From a checkpoint of a small image VAE.
Model: 8.49M parameters, 32-pixel images, encoder arch caformer, encoder activation gelu, encoder patch size [2, 2], encoder widths [64, 128, 256], decoder activation leaky_relu.
Training: 4800 steps, batches of 256.
Rows from block 12 of the encoder, named by matrix and row number. Each number is 128 + 32 x the weight over its row's rms, rounded and kept within 0 to 255. All counts start at 0. Numbers have three digits each. After the name is the row's rms in percent of the matrix's.
# fc2: MLP down (encoder.blocks.12.mlp.fc2.weight, 256x1536), inputs 720-755
fc2.0 082:186112151129126087144137128107088130080138130122157181213090122115136152100118118072173124144118177134115125
fc2.1 096:095111167121141109119058152111138115072161149090165088152121114149153052133112144097115072098088048128157152
fc2.2 089:109061137074104140137139148118119114183150117074108095077083181067111120161080117143099098144133130156169160
fc2.3 095:139182144118161098177119127110140109133119104082126066104137121083126135083099139107165156126141113160098099
fc2.4 096:172118200119124186146140117162105085149117098135091088149117123154122209140144149115084142164116131137151193
fc2.5 107:136139128110160101103141198093105121202153121127140187089144137120123121120182127146125158061119134165113159
fc2.6 139:123109148098114100150110106122113131117105116139075157123152159186116114114091119136090122121104137070187113
fc2.7 083:109104179120145133118085119143144141152117107099029073139153125143114125120122090144117097125101105086163150
fc2.8 087:094110107144110163169117119135145126094081136109141131125137130120154121158119108105167103139145144103127136
fc2.9 102:142052153100100151145133181059164070112135105113134108110048077069130199137140097119087106127122124122147072
fc2.10 083:136126124126140101141119039098126114152160206165173149061135164167193114136089100096150134154070098134160187
fc2.11 147:060127093196173135163137142152165154107183141190135126156199151193070134169158158161179165118134121147078117
fc2.12 096:112114148099155154212059091066155125167158130163124131135190130147103081110088103102082103071049162134110116
fc2.13 092:106198174160142139183178174153146161188116065112162157125129081209082191125148145136144127161108196165110075
fc2.14 094:086133123108143115107096159108144124101159155119091138163147151129184137113165138094139190175076174133104081
fc2.15 082:066186200157103149144137140129177126158095110109128078137086107150121122082130087180157134118145160113100092
fc2.16 094:178075121123105129106150097100104164071132101154093093136146135142143137105110066083126112168151145130074094
fc2.17 093:163114165136121101175121059142195153097152155161165152079148131118077102115116089117103075121166064122156148
fc2.18 092:119107199120069072130113112058114114066107100134101176063132121113092115104117075051121151122130072130124135
fc2.19 086:086186138117118168137150142181085108136161136109103132094108131107092080119182103110104097102178089092117152
fc2.20 085:114112162119119169103079072119111139152122060189109160084130095170152147090088144122113180160145113139189178
fc2.21 088:152129051113126118049124085145151125145099090097114127117081173122079115088098153115145135101124129072131110
fc2.22 087:117142125132102157102091107110153104107110097157109189139093111102095126152164110140077131084126121133116179
fc2.23 080:128158167144170181118142133122159062125133074141074067068096102141131114144150102112111090113062143165160177
fc2.24 087:122116126142175132138133126155051085140176147124165077185096128176145105125100119185137165125167131143104143
fc2.25 163:082147109159126143170145152194163164163181126178178112148155125112100149125129128168140160098159176140093126
fc2.26 079:162158215139097136072146124173153127154115139077129146154148149093114083049003147134095094121155111133172124
fc2.27 091:147137176139150113156102158085164151159144112187164118150119143152125094114166193203076138061129156131165082
fc2.28 081:129129165140161169126141164112159134172135144089141162064123091136095110133100089088131102106092090160011121
fc2.29 091:133108116098137183130138159130137147116113095118154081146061113176103147092108154136164084123186129116132158
fc2.30 092:158149165150099063083133127155168129068117084127099071115140017121139110063170103136051114144125077144114130
fc2.31 099:048072130121144146146168169153129091166152097064113144175043112139139121098136117171121175164198166061117121
fc2.32 083:145164150082136113177158099124110117170104167144148079149103161115170125154101131118135112155141134149129179
fc2.33 116:098093045107145071149129141120119084085118142124133174133086145055176158109133142144123108136143085037088114
fc2.34 093:107104136119124094102164207152095107160132152154107089137089213107173114141205120162130152121152083100143092
fc2.35 086:125143138142145088080185169081126106105111089108162102189130093124109183141086111172124127192138101104159102
fc2.36 123:136125193101093199071144148131084169134085143118147075134153133103172108114162143085072156055168133104136140
fc2.37 081:184097149091074172128196087146156107090129134137110100125094141130126163124080126094102073164089121124100107
fc2.38 104:116127155126151148194101134175194131130207135143138084161154149162102159148085114178174114093100178105109123
fc2.39 086:088129137069181108124173111172112115142141101113166108097113104131131108129086142114186108067115092166134129
fc2.40 115:041101129148084128132101176135143143131141103160150121111119091092074158169186160112111165099157158132159097
fc2.41 098:029128167149183115145117135130147153128140146072138076133087131137058124139151172153159156124152156155142123
fc2.42 096:085093160110153121108099121094123119204176074072153118146047089094065111132088085086097081066154054146135127
fc2.43 085:130146115143089137086166161129124139091098120157134062068072096145111159067182099147086147107134158099073183
fc2.44 120:099137138158120124122142149170108121128180188145156120145166115149084098110123162147154125120072142135102176
fc2.45 090:120129138118196168147089079103092113096158090107166063153087132125183194104121149137113136130109159117202183
fc2.46 090:188200094113130116081162161089110158099134084073116055072082114127221145142125148072082078163179154105101113
fc2.47 107:140085156088111165126098119092100098132113083140153171110095168111159085119166132136178090129080108130118121
fc2.48 086:090089056136097109110192154099096132121063126107123074123123084096110097140123174131121169115066132117105086
fc2.49 102:113151139114129138110114091148140199147099147092118072109165108100175127155110196113075091167112148100095128
fc2.50 097:079167145122172155175180158159112140169161109151155153132113136192101167150147161138128117098143173091055137
fc2.51 092:067130168142137093088146152146166139120147168113058112130107151083121094092139138158078112057140094146110170
fc2.52 097:088131129166096165088154137152111132087171134161145122144122117127170139131183128123188111146121136133229096
fc2.53 083:091140170119164097174075116158158131112067073115171127137150148124041118136122189157129132140055141130129140
fc2.54 103:154147107144135149173104124152131081128144089135076139153138083177105152106123101178139114124141143184091130
fc2.55 090:171183174111115062111160162115138131107109094099119122086188101136078066097165129144102135094116079139092174
fc2.56 096:074196134153117085096147165097137098134110143115127171097124099175096102147147086134135186105185174104097136
fc2.57 086:177122090197105094153075086104134124156107186124127154077105110085132151122171099088171146144099163159138060
fc2.58 093:161152138140106145101171126116109138126113187177163160101109187107119061116152108123137131101109142097141107
fc2.59 170:160069085105089121100079050071064115157111176075100134086131153083145052071064154095081066124096098115118131
fc2.60 092:177176091156104116095179129080099141094129116092121127065188117087129119080128129131152074131111106113124154
fc2.61 088:110099087090070086135136107130140113123151131158171125095120089080058149098111061127122163122089142117120144
fc2.62 097:125120134127145170177172152114119142125140164107152115148159117177100100144109111104171136143212116081112107
fc2.63 084:153108142061120080178102139075135077115119132108101086108096127111163080112165132163095129117134153147164118
fc2.64 096:080127157139138182155108138155141110141125125152139097180077117148178131143130083191155174099175141115191140
fc2.65 086:079110127130154074162132118156152131166093166126159160094133101095108090135130118103224151109145164119064107
fc2.66 082:140178146118081109132134097096130090127150146123129131101112131193192100156099181120135137123171131157193075
fc2.67 089:121170112158114135087095123147119129097195152095093089158149134127113030092204161080158107114104092120060135
fc2.68 086:192119134085107072148133143141123139114117135143172162135094111167137134124097155137171066160105159077164143
fc2.69 343:181108146087116115141133143109124102116070147117083180130157141149160140123145132105113066141118107094157132
fc2.70 088:075112149099146123161116145152146145119149160109108102171094170146096125131102105107156142128118121084129125
fc2.71 084:108144091095154149169097098149092076136157066113091164143115185138146124148120161136092083151142173144217130
fc2.72 082:105148129122149115120163174137139127131068116118139039072157122156120139109169138126120102170133170104147093
fc2.73 106:132139152147097138101077146096152131106144127109131155122089114135156110034134139164074178148152131127103113
fc2.74 113:127137100153099121140139164121116127167162097129144142189127124116116123155212128178134125158176193115131129
fc2.75 090:113105145124138150094117143173104117137130143177149111161125114083109148185079110099132137083144100166132109
fc2.76 096:148165118079124135107191184142117150213134128153141141160161164123112081107146122135114120130110117183091107
fc2.77 088:187147098146112124154122105092192142166148119176154107116130138124141168197082122141125143179114152161146102
fc2.78 087:115101117133127121081159130105086162174107113133165142098098143099174122090134178102154114218116142082160142
fc2.79 091:112111117126156131125065119134108122156124124171131111173152165134103216202061153119119117152147184121072190
fc2.80 147:142134108166139118195164155171178175098179130181146146140118133119127170143175129151140167191191188105129132
fc2.81 104:221089089074112093168093106086077103135148106108125135126061097116143144096089144109139149122109159147117086
fc2.82 089:193155156124115075107161116164069163159135162117162181151109154139133069162102101163137127169151130123108116
fc2.83 084:147113106130117153142130178119105142129116179125180156117065164119188122175141179118082078131157179101105156
fc2.84 084:119149149135153124145112188189132150114080074128155151150133106169163176158121117188106148086130136130146060
fc2.85 106:224166099100055157128104107127109132089117105093102147094123110105188138085080155121132089127117051121137107
fc2.86 090:132116118104141090091121158121098125132136156142132109104154134149090123108148145119092047086125130110173099
fc2.87 140:161163122206155192188194124172134158146175129134157076172139177147107177184168123155145150160173159117149165
fc2.88 102:102112117142152133089174117091093116099071136137149174144179110108160094087108097125116080065106105092149127
fc2.89 107:134160120131131068191115169127146114108142147140146223146175138124130122113150062147201177135115162142106137
fc2.90 084:097172106064154134140138097076136141128161182168079132133139143132174166087125102116129105140153149147149203
fc2.91 109:160148179114114044107135100095080116147120051134160130141130147177133126187152132152101181146124107129134165
fc2.92 098:070149117136095036115147109090129114078124117103133121060118072060155126095119153121036171065151050078136101
fc2.93 108:094177082118077126115114195135150118125112157126139103130174128111170077120120154138090113080136111087100123
fc2.94 083:163177118096103106123089133167105128091147135134137132134117134128082155077109089149087148218077168120132111
fc2.95 083:152174126128160167099186108144159141128127122127166099194152125162169139096155120125114145132110144133095165
fc2.96 132:167152111078074110098070095102110101085091138113133135050095121125160116089093121064097080101116085102182103
fc2.97 091:102059153152106168123117117135151087144172118127136124158086122171206118124185121120094110111140106122138119
fc2.98 092:065078134158139086141090072155084112105157110177179148090159122131022089053161106140094149074135136141085123
fc2.99 097:123088145137135148098136155100114139152131091149074175107150138145122143133119082138180133098167129212126110
fc2.100 082:078178098144138133074141170041103115163112133171086084141127161096104159104200112098101180177159091085090122
fc2.101 083:087104127119144135131141166176118178157105136093126147192159149132121153113170069124127106124152151144089118
fc2.102 110:157171127142169157154148167193142127112172137110149118250102178154059178153106156138139150123137141153095143
fc2.103 097:121116107124172220047174109187135114131133137114143076100108120120123156101085114095152106121126114159128128
fc2.104 086:124128132144143114163081181105113099146145175120142081140111124158149117160102129073132173167139126125069159
fc2.105 095:157090134150111132100145098103128136097159087169103091081078091146103111136114094110069114059084128168128111
fc2.106 087:168134165154136103116117143116094093146163181131154229150136154171109119127147131225138165172086130148167117
fc2.107 082:123104115123108074136149143116090105177133075130069135112117165150112163110200130125107103109138114050182127
fc2.108 092:184137132138108147155136205115163094153163109155121121102178176110119089135172126141146182106112162139076180
fc2.109 086:147133106110110163108175168120066134098122144143127055160135098136113194133124142117159118162142098132086085
fc2.110 082:193141090056106097194121148116087126161163142136140134125185092135150088134138068156172109105111111165125135
fc2.111 089:098063107107208126103090111167141115142127080129090134106118106134097192101160041138164156107127094103115098
fc2.112 081:088114110114101059152173184156066130144097102127149150116146107045172142139079169116081128115132061138099162
fc2.113 102:120134186150121080149085155173149157095088159127129156111135159099111145181142100131131126146124163061176095
fc2.114 102:093076156097109111087129128104118098064116101144109167163104123152113042055086153116058114055111077112118080
fc2.115 101:123122099165097119167100145137185125094143105145091140167039124141169174120128164161152109200139150135130131
fc2.116 084:104079099142123105091114150115127118130097128093115149112124144128135106153078086184145127148127109101136125
fc2.117 089:109169179089132143090138164177180091116123113182124130135111113112164163098125123185138121103131092150180121
fc2.118 086:072125162118124118096100122096183116135162184157147168118215127100062097136155156153157108030103092112113081
fc2.119 115:121094140109141124131131137155171140143148122134117111162154147174113148193142141162103143151184139091165143
fc2.120 088:121106126164132113142139064105185124071094109109119145076137101101160140156130126173136194133109141109158114
fc2.121 129:116170142149163174098177120158122134179123141105178095172159119132088141140120102173153160120152198112065127
fc2.122 087:105097108136124155114144119134082133145093128176173134137112107103130095155184152136138135105124169110139098
fc2.123 084:164167137101131129145102139126103111121167110130161115109180134173113079171123129129121082189082151133142089
fc2.124 085:083088130108138121163149150115143166095079156107080097093164097165091087163133211116166149179143163097122078
fc2.125 113:152206119153181155126137108145110155155115174159143159124150152151085145179090099121188176174133157097153144
fc2.126 087:066186135124128166162155079162114105113141115103107129120131140135076166157106100127148127171131139153129209
fc2.127 109:217135181160117118137122176100097123094154149170157134115082144113191174087092043096135101157138110167093169
fc2.128 089:137124117112163154166153159177153094146166123170151094156123112139114148144129136079141150163207162137080126
fc2.129 114:194116132109147099164065121086094077122118108136121137156126144092136128128149101156130112133140147133140125
fc2.130 101:227110124116115130101101117093152085144134100069116148127105086133149135135090111154147111169072141116072108
fc2.131 092:184123100080115143215117120135128127130075127131194132137087086143072170181068176140171140126117140146164089
fc2.132 088:116142135131173098134097118102163123060094132115109213173138154104163141086167134141083146101118124125079194
fc2.133 099:072112136121113149083160150093075106139163152145162113084121159078186071121154138166096157142091119086164148
fc2.134 090:074123118128104150128091060165050131115188124139174110103111094114112182152105183117145102111080115126139142
fc2.135 094:126156133110108155173142134162160116184130148127129132181188218190186123142135180110107162175152168113141123
fc2.136 179:191135141098174126160137150134128100151104122119098172139139123173164125138152147087111104148149130120170172
fc2.137 080:102157080126140131125166167063158111159116131131131128107128150112126112103136152099132103106082095147151155
fc2.138 096:064152140121146141117123130123160125147170082121180136158118125162114127173178129157144151116148145098132091
fc2.139 079:120080054123082103193137063153119212138110157106181138090184134091195112151056138176151157140141180129155109
fc2.140 088:086161155080155177129065090164145109140144102146140063145148156109117155132151172217136086122172086159146145
fc2.141 110:181107130085129086109151123097096119083145143129075119104103151106114098063130055086093094148101121135077149
fc2.142 101:129117158117158162128117148159127111143142131112113181134160133145077131164121111154194118082101135169114114
fc2.143 083:115116080172081135150091072102095097148126145152124137159134125118167096211127161092189114071120151096108158
fc2.144 085:153142092109127117117183116171175108077127168167055105096105113090101121075236136123107105073109103159132071
fc2.145 118:115127107143165150164126142191148154175146104135150142123183154167148136182147152201130131100163156141136127
fc2.146 085:120115114125132119146120151112109107108194075094138101101127141165173141081116104113172174130102126129201165
fc2.147 086:126075102130178104127113110138173139146095051103202086134115075103143135170105174126108102104121124127142138
fc2.148 087:120210079106166119125119065110154155134117105127093116179117143129176025162117151116144164103130149055156150
fc2.149 083:114100119135183157048171111123159101116063130163158121157104100116206126116142129149090088104060143172123224
fc2.150 094:213177131101073125168128105149101153084136169153111143146159136086164179123110178096170175086146128154110113
fc2.151 084:189111103108082089179125080143108147148150128118118134136144117140084142104138177163160115145122135164103147
fc2.152 086:146134158172136148139112122089139130173148053105186122088146141141148126116109147101127172160154083113119134
fc2.153 096:116129117162159192141166130125151130133119105148122086160123129164193099152167115150057085159158082123163109
fc2.154 145:075105127108100097159064152123131101081101194118090189080108111103112085083101067117105075116083096103119092
fc2.155 088:144100117104121122085103092083019123149106066160097127165097121161146110107121127116098053160135129129149106
fc2.156 083:140195113082112115170162180110060148169173099128158098150157158104091141056111087178127091091109139110136133
fc2.157 090:059155159125163133136127094074077138209095100124179116159202168153043114173102208117193143095112159121101120
fc2.158 085:107161164155070097152119159111186111146062103168112107139170110171042036131181072154139161132150134182093133
fc2.159 082:132082154162122072093109171114127124141090109115088061113111132060095160152129072158094140142134158160139064
fc2.160 088:135115056160106118178092176122142128070081081176130156143154157100155089167227180134191087161120111148153125
fc2.161 081:148099100149161176092099151161098132123165164102107154126225183189076132081065120139147142121181110129064116
fc2.162 088:178128099131162133158057119124093098171114141133099079113139154148188159131149170126216126139129130227140150
fc2.163 101:159111115135102078162116106093194138094123115142106123102080188135142125122170092133157115124112160079112079
fc2.164 084:182119142118159117135100108149104128117103134162146134140135096154122118141101172084118073080087142145088135
fc2.165 145:192128116095119144138097122142115117139099130116101192166166154150168129104152147118085059176139127141120129
fc2.166 085:106111145145116158123127106104124100096112103123119213094157114128129067116116124122126147116109098128164140
fc2.167 085:186105148155130103129196172133100079151126090145156127150078108036133194116143145130133137107094149127119130
fc2.168 085:130169115113201166092142094133078129163150126147084112079173184076156158161071186140181114122170146144131228
fc2.169 091:110117140137166181126154157145120126116139119165130117143168104139107086164117142136170127133117131112134128
fc2.170 107:123122154061183144094127180108083108138102128072115052141130166157103126150204147147149146087105166164150122
fc2.171 094:110147122123110133146089145179176132102131135104088162108158137116112136183127098102161199123146165106055154
fc2.172 112:082112097135139136184147126150110110114159095094122146149066138146154123139134112192162132094153132156131092
fc2.173 090:105127159181164150186097138140114140125115135163153142118217123116126116154149162179150134122103153140147133
fc2.174 109:143207163189202083137125126124129165148183164097132171109127082121086124127112088182070163114175147090106117
fc2.175 092:117141173146117143136164128122093177120142128125156097172098103085145156109100129085127142137129154113143114
fc2.176 088:187194122098149102154199175125129082111143134073136071194121075119104117130133159142092111197112173141083134
fc2.177 087:147069130087131130092123197169122092136138147119114118105140148134164112147124181077098115147133095149147074
fc2.178 131:152128163129148139084156148146115147151157092127152096157089111154069159162126153145140202140139185131159122
fc2.179 091:105162099153108197091130128164144143171097186084124147159234191135080111174141121100175118175126079120138123
fc2.180 085:150169126164102109119189132139183129159142146134134158120116146070135162108147109145140116143125122179062113
fc2.181 099:165164132143108095144069184132101081066143172151194141087071058096088154139081076101134162102083126106118144
fc2.182 091:095118084097129122095104053158164161124073129102135175137031135067108119115071093077119111163128111102119119
fc2.183 083:147123084089093130094132108067124143141079135084115121070157118129135168161132091116115121126089099126107107
fc2.184 173:091110099191095115105113102146133148117144096111165091075108093127079102137091128151148175111112116129118104
fc2.185 089:156082126124068129124097083082089131135124162137157140104139105132155116150121090062102135146102113095117105
fc2.186 092:182094101122115135151108142124154135112092105093095089126077092159115143118126116104075167136161131119193148
fc2.187 083:086102120115113138124149128151111122080126084126125161103054089071128150143076134130149144120142149121149136
fc2.188 095:154096108099132140063111212119157119132128178102123118143056176090170090091139111143088132149163115168155110
fc2.189 082:161142099103162134095159088066139106163107084125118160149174109100116093156148137080076170097099093147132133
fc2.190 121:097152126173188148195163170152137167091134150121139103112134117152077162177136118086119171140196143117091151
fc2.191 084:106141175149109083126116104170156111122125102140186131091115121127139161169059107074118131096146197136101158
fc2.192 091:096122076216072168161162171104178147126148103150113154130105101137187131103138102154167066143103080122168152
fc2.193 099:146104163145173150041150180174124145123127104094120182111102166124109131181142164125100128129126077112110129
fc2.194 097:115107116101138138034182151146084174169162139141148041156103136145127161124125167081102097095113168187155150
fc2.195 092:000152117138183194142150140093142171165139106122156138143096178152109119151179129124076123139134142063137088
fc2.196 086:111148106164087178116099121126118146060086139185120144125169089129151074096161175130157089147082158125152054
fc2.197 084:172094170102163096093134152181121114131137074159140077098171126117118069164169116212125148094146163157185119
fc2.198 091:143131117168107065150092067149141124169148157145117121132115114122092118136101136091097122100132182097066096
fc2.199 087:105122166094141186148099103157117133120167143082129101163151122190099122108094122124116132075119108158133152
fc2.200 084:072137111151155149144100131115041139143145160046109191107194108072135109111148117133151074101062074080151136
fc2.201 093:050122162135117150129088110150122119126092144112115105149103100144152142130102130105147141147165160093117162
fc2.202 090:105179128084160127117133196077128148092167098119163111150143157128126119072190069172125090083092074129120060
fc2.203 102:154131176110112159087130104172073163148149135126127105133090093134114134143108146084106095130133106125116185
fc2.204 092:141056125095134170120131118131154146133118153056064142110102083175081088065104166157077087136113116168169082
fc2.205 087:102130128139088136133123212107159098125136128186126084107125092166065120075097190138121136152080091162180118
fc2.206 092:109123112157187115152129150139148157111115133149221174132189100084125174104133073109084093107129189159101148
fc2.207 087:177143099128135073126105122154140106105163118120132093175085144061158105090154144177145172111184137115104076
fc2.208 124:086156144159141151143119129163138125133138139174156168139148111175058183128133129141147139046143114168104115
fc2.209 100:080138140079090124111122098165074147078122111087071153104105092071154097126144147126049133134162091094189120
fc2.210 097:145123192058067103179145138104122151137138182075134128106076107145131086096098085162140157069129093134117054
fc2.211 099:122065123087111121138102126099137111111144118072090196108122157119152113105178100083065140095104075116059142
fc2.212 106:155144179121108128082129133132147143131110177179131105153033098129128177133120153111057164114112153138138199
fc2.213 085:109110122076131179138127128145164121109078070138115114114136151094138092099187082113107136086147154151114121
fc2.214 082:180129088096118174155072095097100122155082176144094117171143111133200131154069104164120104142118061117133136
fc2.215 099:043059090127119143145113129092137116152151118110152188091018149125075114090126112106114129079105072107084131
fc2.216 098:160073093116076145075113103096130102156144096140069186057194103113076047112116101115138122102074115121166098
fc2.217 083:106103134136085096094138107163154153168136121156095173095116126074170153128097202072098149103106099215145064
fc2.218 093:138127054052150126094100102116079131127135087147174160145126213119130125129106113126096082141117122171172120
fc2.219 142:132169159145130155126165149222139153127176110105181140140144127165186138158156155151169178092131143137160107
fc2.220 097:163120176076112130115123092105142134180152101083167100124155113153152137117117145155145140163135118172115157
fc2.221 086:128143138154144133068144158178104117102086149152149144094101084108102104127106133129100148109133099162191138
fc2.222 088:129152094168085055186165099181083133111139106132172144108159131129119150141106175156173186101099135122122135
fc2.223 120:073033097155135097165137140107180092173139116105130074131148142134216115153163151114103140147175159055075150
fc2.224 095:083110118123098149152096118157137131107135102161154162102155117135112123091079099151120127115101147158114123
fc2.225 086:116130097123101117111095049128122103175153093152140144102086120142150163125108146124112122086167173125176142
fc2.226 086:160113148124090115080145122102135093148097095098094182078070132180084118112128097078107125139132080133118138
fc2.227 088:215110106103116085066153101128179120191081080077073116122126121105180106100090165109126188181101091137147141
fc2.228 081:129112137131124177077162146159094120150108155138150113141138102138177166091123108095132150088139160131096095
fc2.229 084:093140174145127141111123137123101134112132112184107160086149155184122205116194086107107170144099208085161081
fc2.230 083:140146160107152084122195167110175159138113157101172177109141111034120069144173120177077121178132094145120091
fc2.231 099:197125074092095108146106090144154123114126106145145158061136138122123185121157171066157119119134118103116080
fc2.232 085:135158128135128135172122150138177076162155081151127109147065120143116164141127085165085155193159136116087126
fc2.233 094:109080130143202184129113091145133147089096177162099066140141069160172145101105117187095122145150151137113160
fc2.234 084:076092109108129173167136100101145072116167146093146155137107120147105146148081143120194163120150146150103136
fc2.235 120:107106158138101169155100116140111168111137076133112130111111115095122143109120124093103133101142077133167103
fc2.236 104:080107132161153114115182158167109137124137139143142122182174154172074113174156122197195137168129183141107150
fc2.237 085:111089061089139101106139108139127140173101146076104138140117149103146113142095123161172196188128153152132148
fc2.238 119:122126101114123094112120095122105097124122155097118113110173134140116140112071101125154067135105103085133126
fc2.239 087:143121178135121095095156094127052122133136147024106126080130133157234169112115127087121133158098083098135079
fc2.240 089:130096149176190172115164186172138102143120079130167124072119132128102123160185183135145131072109109156119126
fc2.241 084:087133214143193101146139164134102129136118166116139110078113120116085171135142097112107092079144114148055094
fc2.242 081:134140041132104119121175096119080178163083176145140190152111132123044111128128099125114159130112101147147171
fc2.243 089:110156107109130152121097138172107094136138117118100112192219096146231125126106179103092156121154133096185150
fc2.244 106:217124153118111206093226100187097101084154182117115091163070105130170173132093150111136117168158138146164158
fc2.245 241:194120125094080115125112125098112111107082101099053170102127129141161089131109130098089090138101107114166119
fc2.246 116:050127136180107163123121151202161135144175100144163121142115161134134157119112119180159155151206135132107175
fc2.247 084:118083151152127172162156133153085145190103114075094160152054146134099147130113075133115092107083085137099108
fc2.248 082:151127162069141159146101101133126101138094149118099195126115162153184130106057155095088154167153134158166122
fc2.249 086:162083154146191092179124113189165090163138073123146113082120128126084198146134104085161064125126144109108077
fc2.250 102:145108134124113142093128105077143155149122159130067112085109147112155071107106141140137108103092078099126116
fc2.251 081:189118187150134099127149097150093132157116134089064128111070166110104198105126130109106085112101186105151152
fc2.252 089:162125142100183130134128157106123146125161105170127092136100100096109179115167147135187141154163180127164111
fc2.253 087:120110156116179154130127137161115156185135127149129164197129190105156124153125169075176111139120111105074149
fc2.254 093:132092104127135137116158102119144156085081069080111159124095132094147157166146148044119122096161111206166174
fc2.255 088:175097123138142168168124180163117180108118144134091216124102140137224072141086109130151071140147144131133172