A small image VAE, trained from scratch.
Model: 8.49M parameters, 32-pixel images, encoder arch caformer, encoder norm layernorm, encoder activation gelu, encoder patch size [2, 2], encoder depths [4, 7, 4], encoder widths [64, 128, 256], decoder norm groupnorm, decoder activation leaky_relu, decoder widths [64, 64, 128, 256].
Rows from block 2 of the decoder of a small image VAE, named by matrix and row number. Each number is 500 + 25 x the weight over its row's rms, rounded and kept within 0 to 999. All counts start at 0. Numbers have three digits each. After the name is the row's rms in percent of the matrix's.
After each channel's rows are labels from the 100 images, of 14848, where the channel reaches its highest value: "colour at peak" is the nearest of a few named colours to the mean colour under the peak. Only what is clearly more common there than usual is listed. The data: regions of photos with short descriptions (Visual Genome).
# conv: 3x3 conv (decoder.decb.0.0.conv.weight, 128x128x3x3, each kernel summed), inputs 43-85

conv.2 089:532503462467516570506505507505483524465459503474532546522461505566490508475522508514498489512505482489572530500505507483518525486
colour at peak: black

conv.100 100:510482517510543576502504477493518499435523529511481511470503502611523461476470478503496500497487457479519497483456500477503518461
colour at peak: black

conv.89 099:489515507500454595490509533495467462475490486519488472501482521571499493467544500461505498506503469497502511481528525490498490534
colour at peak: black

conv.15 095:498482479501529390467509475467491507526487487507519530483514515415497467503524495523500481474523496476546525472528517520482453481
colour at peak: white

conv.110 108:507452531538496505473473478488480509480507489500502507533514491506499473514526462483558515480466469510478511506476515488464494511
colour at peak: green

conv.75 099:468493484511526614503520520522496522462526482516519492493486501606498491524518496476503499508493488490513503492519445534506499538
colour at peak: black

conv.60 092:489502503493524528498498472507468497508535550492494470538528526546473515526502519494505500540527526517453493470443491498528490496
colour at peak: black

conv.90 125:494530485530541491505492482503482521480499506509531516493491509491508464495490481508524497525505531513506491498454519498509455480
colour at peak: pink

conv.42 100:518523495512495536512473502492495537514505517505494522492500479468495517495500485504496517511495452493556517546493541497488494484
colour at peak: black

conv.46 091:450511491500514436496486474512500529550508519517497489486518474394515503475507507466509500505486522475538488516490470482506507500
colour at peak: pink; white

conv.79 119:488505510509522487513513455502512495523521487504535485513493489494447501478482514525501479536520525443540476515523517497487476468
colour at peak: pink

conv.108 130:462443504526516511511490463498464548498494506507540510489496504486492508496501503475492488508490496507488479433453488516526506481
colour at peak: white; pink

conv.29 085:481484502496521492501466500531500484504496508524509469529490484495495508510532497502520475484496519489539478484477548519483489519
colour at peak: white; red

conv.103 087:521523493524522505468481498464485468506525516500495485490512512522547503476507479512525533531532465503563552537512493488532516511
colour at peak: black

conv.118 088:460498508488545517490513487511487523506514504505544494512504409518540464477501492491526505506490490522510495472508568499489491532
colour at peak: black; white

conv.125 098:520517508513499490460483507493502495497500504499498466549524455491526511490497513501496517522535496478542530483531532477489498498
colour at peak: white

conv.56 087:510513494509512562505529477475488464425483480513486478496479511608519484485504480515481485478513479486522493442557482485518502482
colour at peak: black

conv.19 092:483489508517513482492479508489469514490520507499532482536562502422513527447511505508464510541511530496533502519485550526505518503
colour at peak: pink; white

conv.126 097:479530456476506559513436478526484530468538461504470507526467498523484494469507499473475510516511465497516519512472498500456501505
colour at peak: black

conv.95 113:537511486487472507478529511472474492503490527491454476440521519517502474500530516474497468490481490468495467452540469504538513495
colour at peak: cyan; blue

conv.122 098:488538500502494526472473445511453510467521489531503479541520519476500517487480530477540524547478498492491491502517553495464511505
colour at peak: orange

conv.94 087:505503483510509489505498473498461503507509506478557487485465435514516470467495516522522494512546501490493510539515549533478519495
colour at peak: black

conv.8 076:477544511472513526492465495491500502498524502472528472514506498587451529488512509502519498515532510548478518516497439518471527527
colour at peak: black

conv.49 105:506480500473513489488501513534490480545523530477522470524515494505531482459525491504500495505503512484507510476542478516498515514
colour at peak: blue

conv.112 122:444502493529477462477505483500528502496465488509549468527498505449518495482532498497512503521533505479547489472474478500488493494
colour at peak: pink

conv.83 096:519483485497528518536502484512504492521507492479503458480457455505469500504509447517494500468480489535426475501476499476504558518
colour at peak: black

conv.53 088:532509519521529545465469482491457550483514531497472464497547506568473523514508513516528548576502509493528529483500520509471534512
colour at peak: black

conv.117 103:476527557551478515545488470486477514479496498507479470516522536516506518475499521513505512504470481493479477510497506508492525493
colour at peak: brown

conv.47 108:529493488503480491503536493528501486494469539555502483476506484527489524517482481519486501502515480494535536508470507502474476484
colour at peak: green

conv.87 094:535509528518524425503500467499470480494506498517481551491525518482495534523507536480531495538470492488528467513509508506509532468
colour at peak: pink

conv.76 106:485486524547514512523494450496494519516509486473508500496520537525486522474514525551534512544549535553445475538492487521510472478
colour at peak: black

conv.54 104:492537498471460522499530465522488464500505523517499491531501520483477491522515493472451546497511509489560496519525487489478480470
colour at peak: grey

conv.119 099:513518481510445471524474522520472468522523504505533506509515494504535474457483501521510525544493520495530512499459454493490539483
colour at peak: cyan

conv.44 098:515524506510495550527507491515480511458532489520477484510456501588498479472493489475492498466495454499507513521471438499459509477
colour at peak: black

conv.127 100:511542518512489525487499471557517494495523461520428531541501480485452496500509532498536467490520483503474517561504506508474471472
colour at peak: black

conv.3 098:494515513490535487509515459509500478527508501514468513493467522481475548495574507482488533488461507487481511521507541558497539523
colour at peak: pink

conv.34 113:511502511489495528486495557482458510479510477498460519460504523509498494515491505528503504469474507532441531537501479512532511544
colour at peak: black

conv.6 085:498506501525465525497485501518517486559509522527504523548447440565510487478500509527519503469540548490505497491486500512491463481
colour at peak: black; white

conv.23 091:526505485507493436506466518503471494541524502476469511514541454450538543504513512556514512542505532520469506489495479497476546485
colour at peak: white

conv.114 109:486497463521537475524523498493456485505543496502506456492526481496532535475486557486482476500483505502485483468490481496478450523
colour at peak: white

conv.17 094:524501483526495579503466511480498488465519491482496508480462482599512508495504508493520517490492453483493495476499518493505501518
colour at peak: black

conv.52 099:491490508519500589486484446522479488464521534492493492514477525595492498480518521488521482521493508511529490478501508534480496477
colour at peak: black

conv.65 106:494517488485494494489479515516551477478507480517469482475523507504477459479502476486528497459456505477538487528496545510518541507
colour at peak: grey

conv.12 099:489491493487516526497532491478490499476495508483523471519491560485493469510488515443508487507517492495510508476501522498487489498
colour at peak: grey

conv.37 110:521510513523497478516476432512463528504537495498477498508477500448473521492478464452524489532501482494460532463475495546463540486
colour at peak: pink

conv.13 082:475526503501530580466477538465532516476506540493496480481478488594473496519459504480548522497475468512497518523508507483510544496
colour at peak: black

conv.24 095:483485510465498555476471533526530456517493493508570526541492489544496473495512474480474497521501475489531489500553470478511486519
colour at peak: black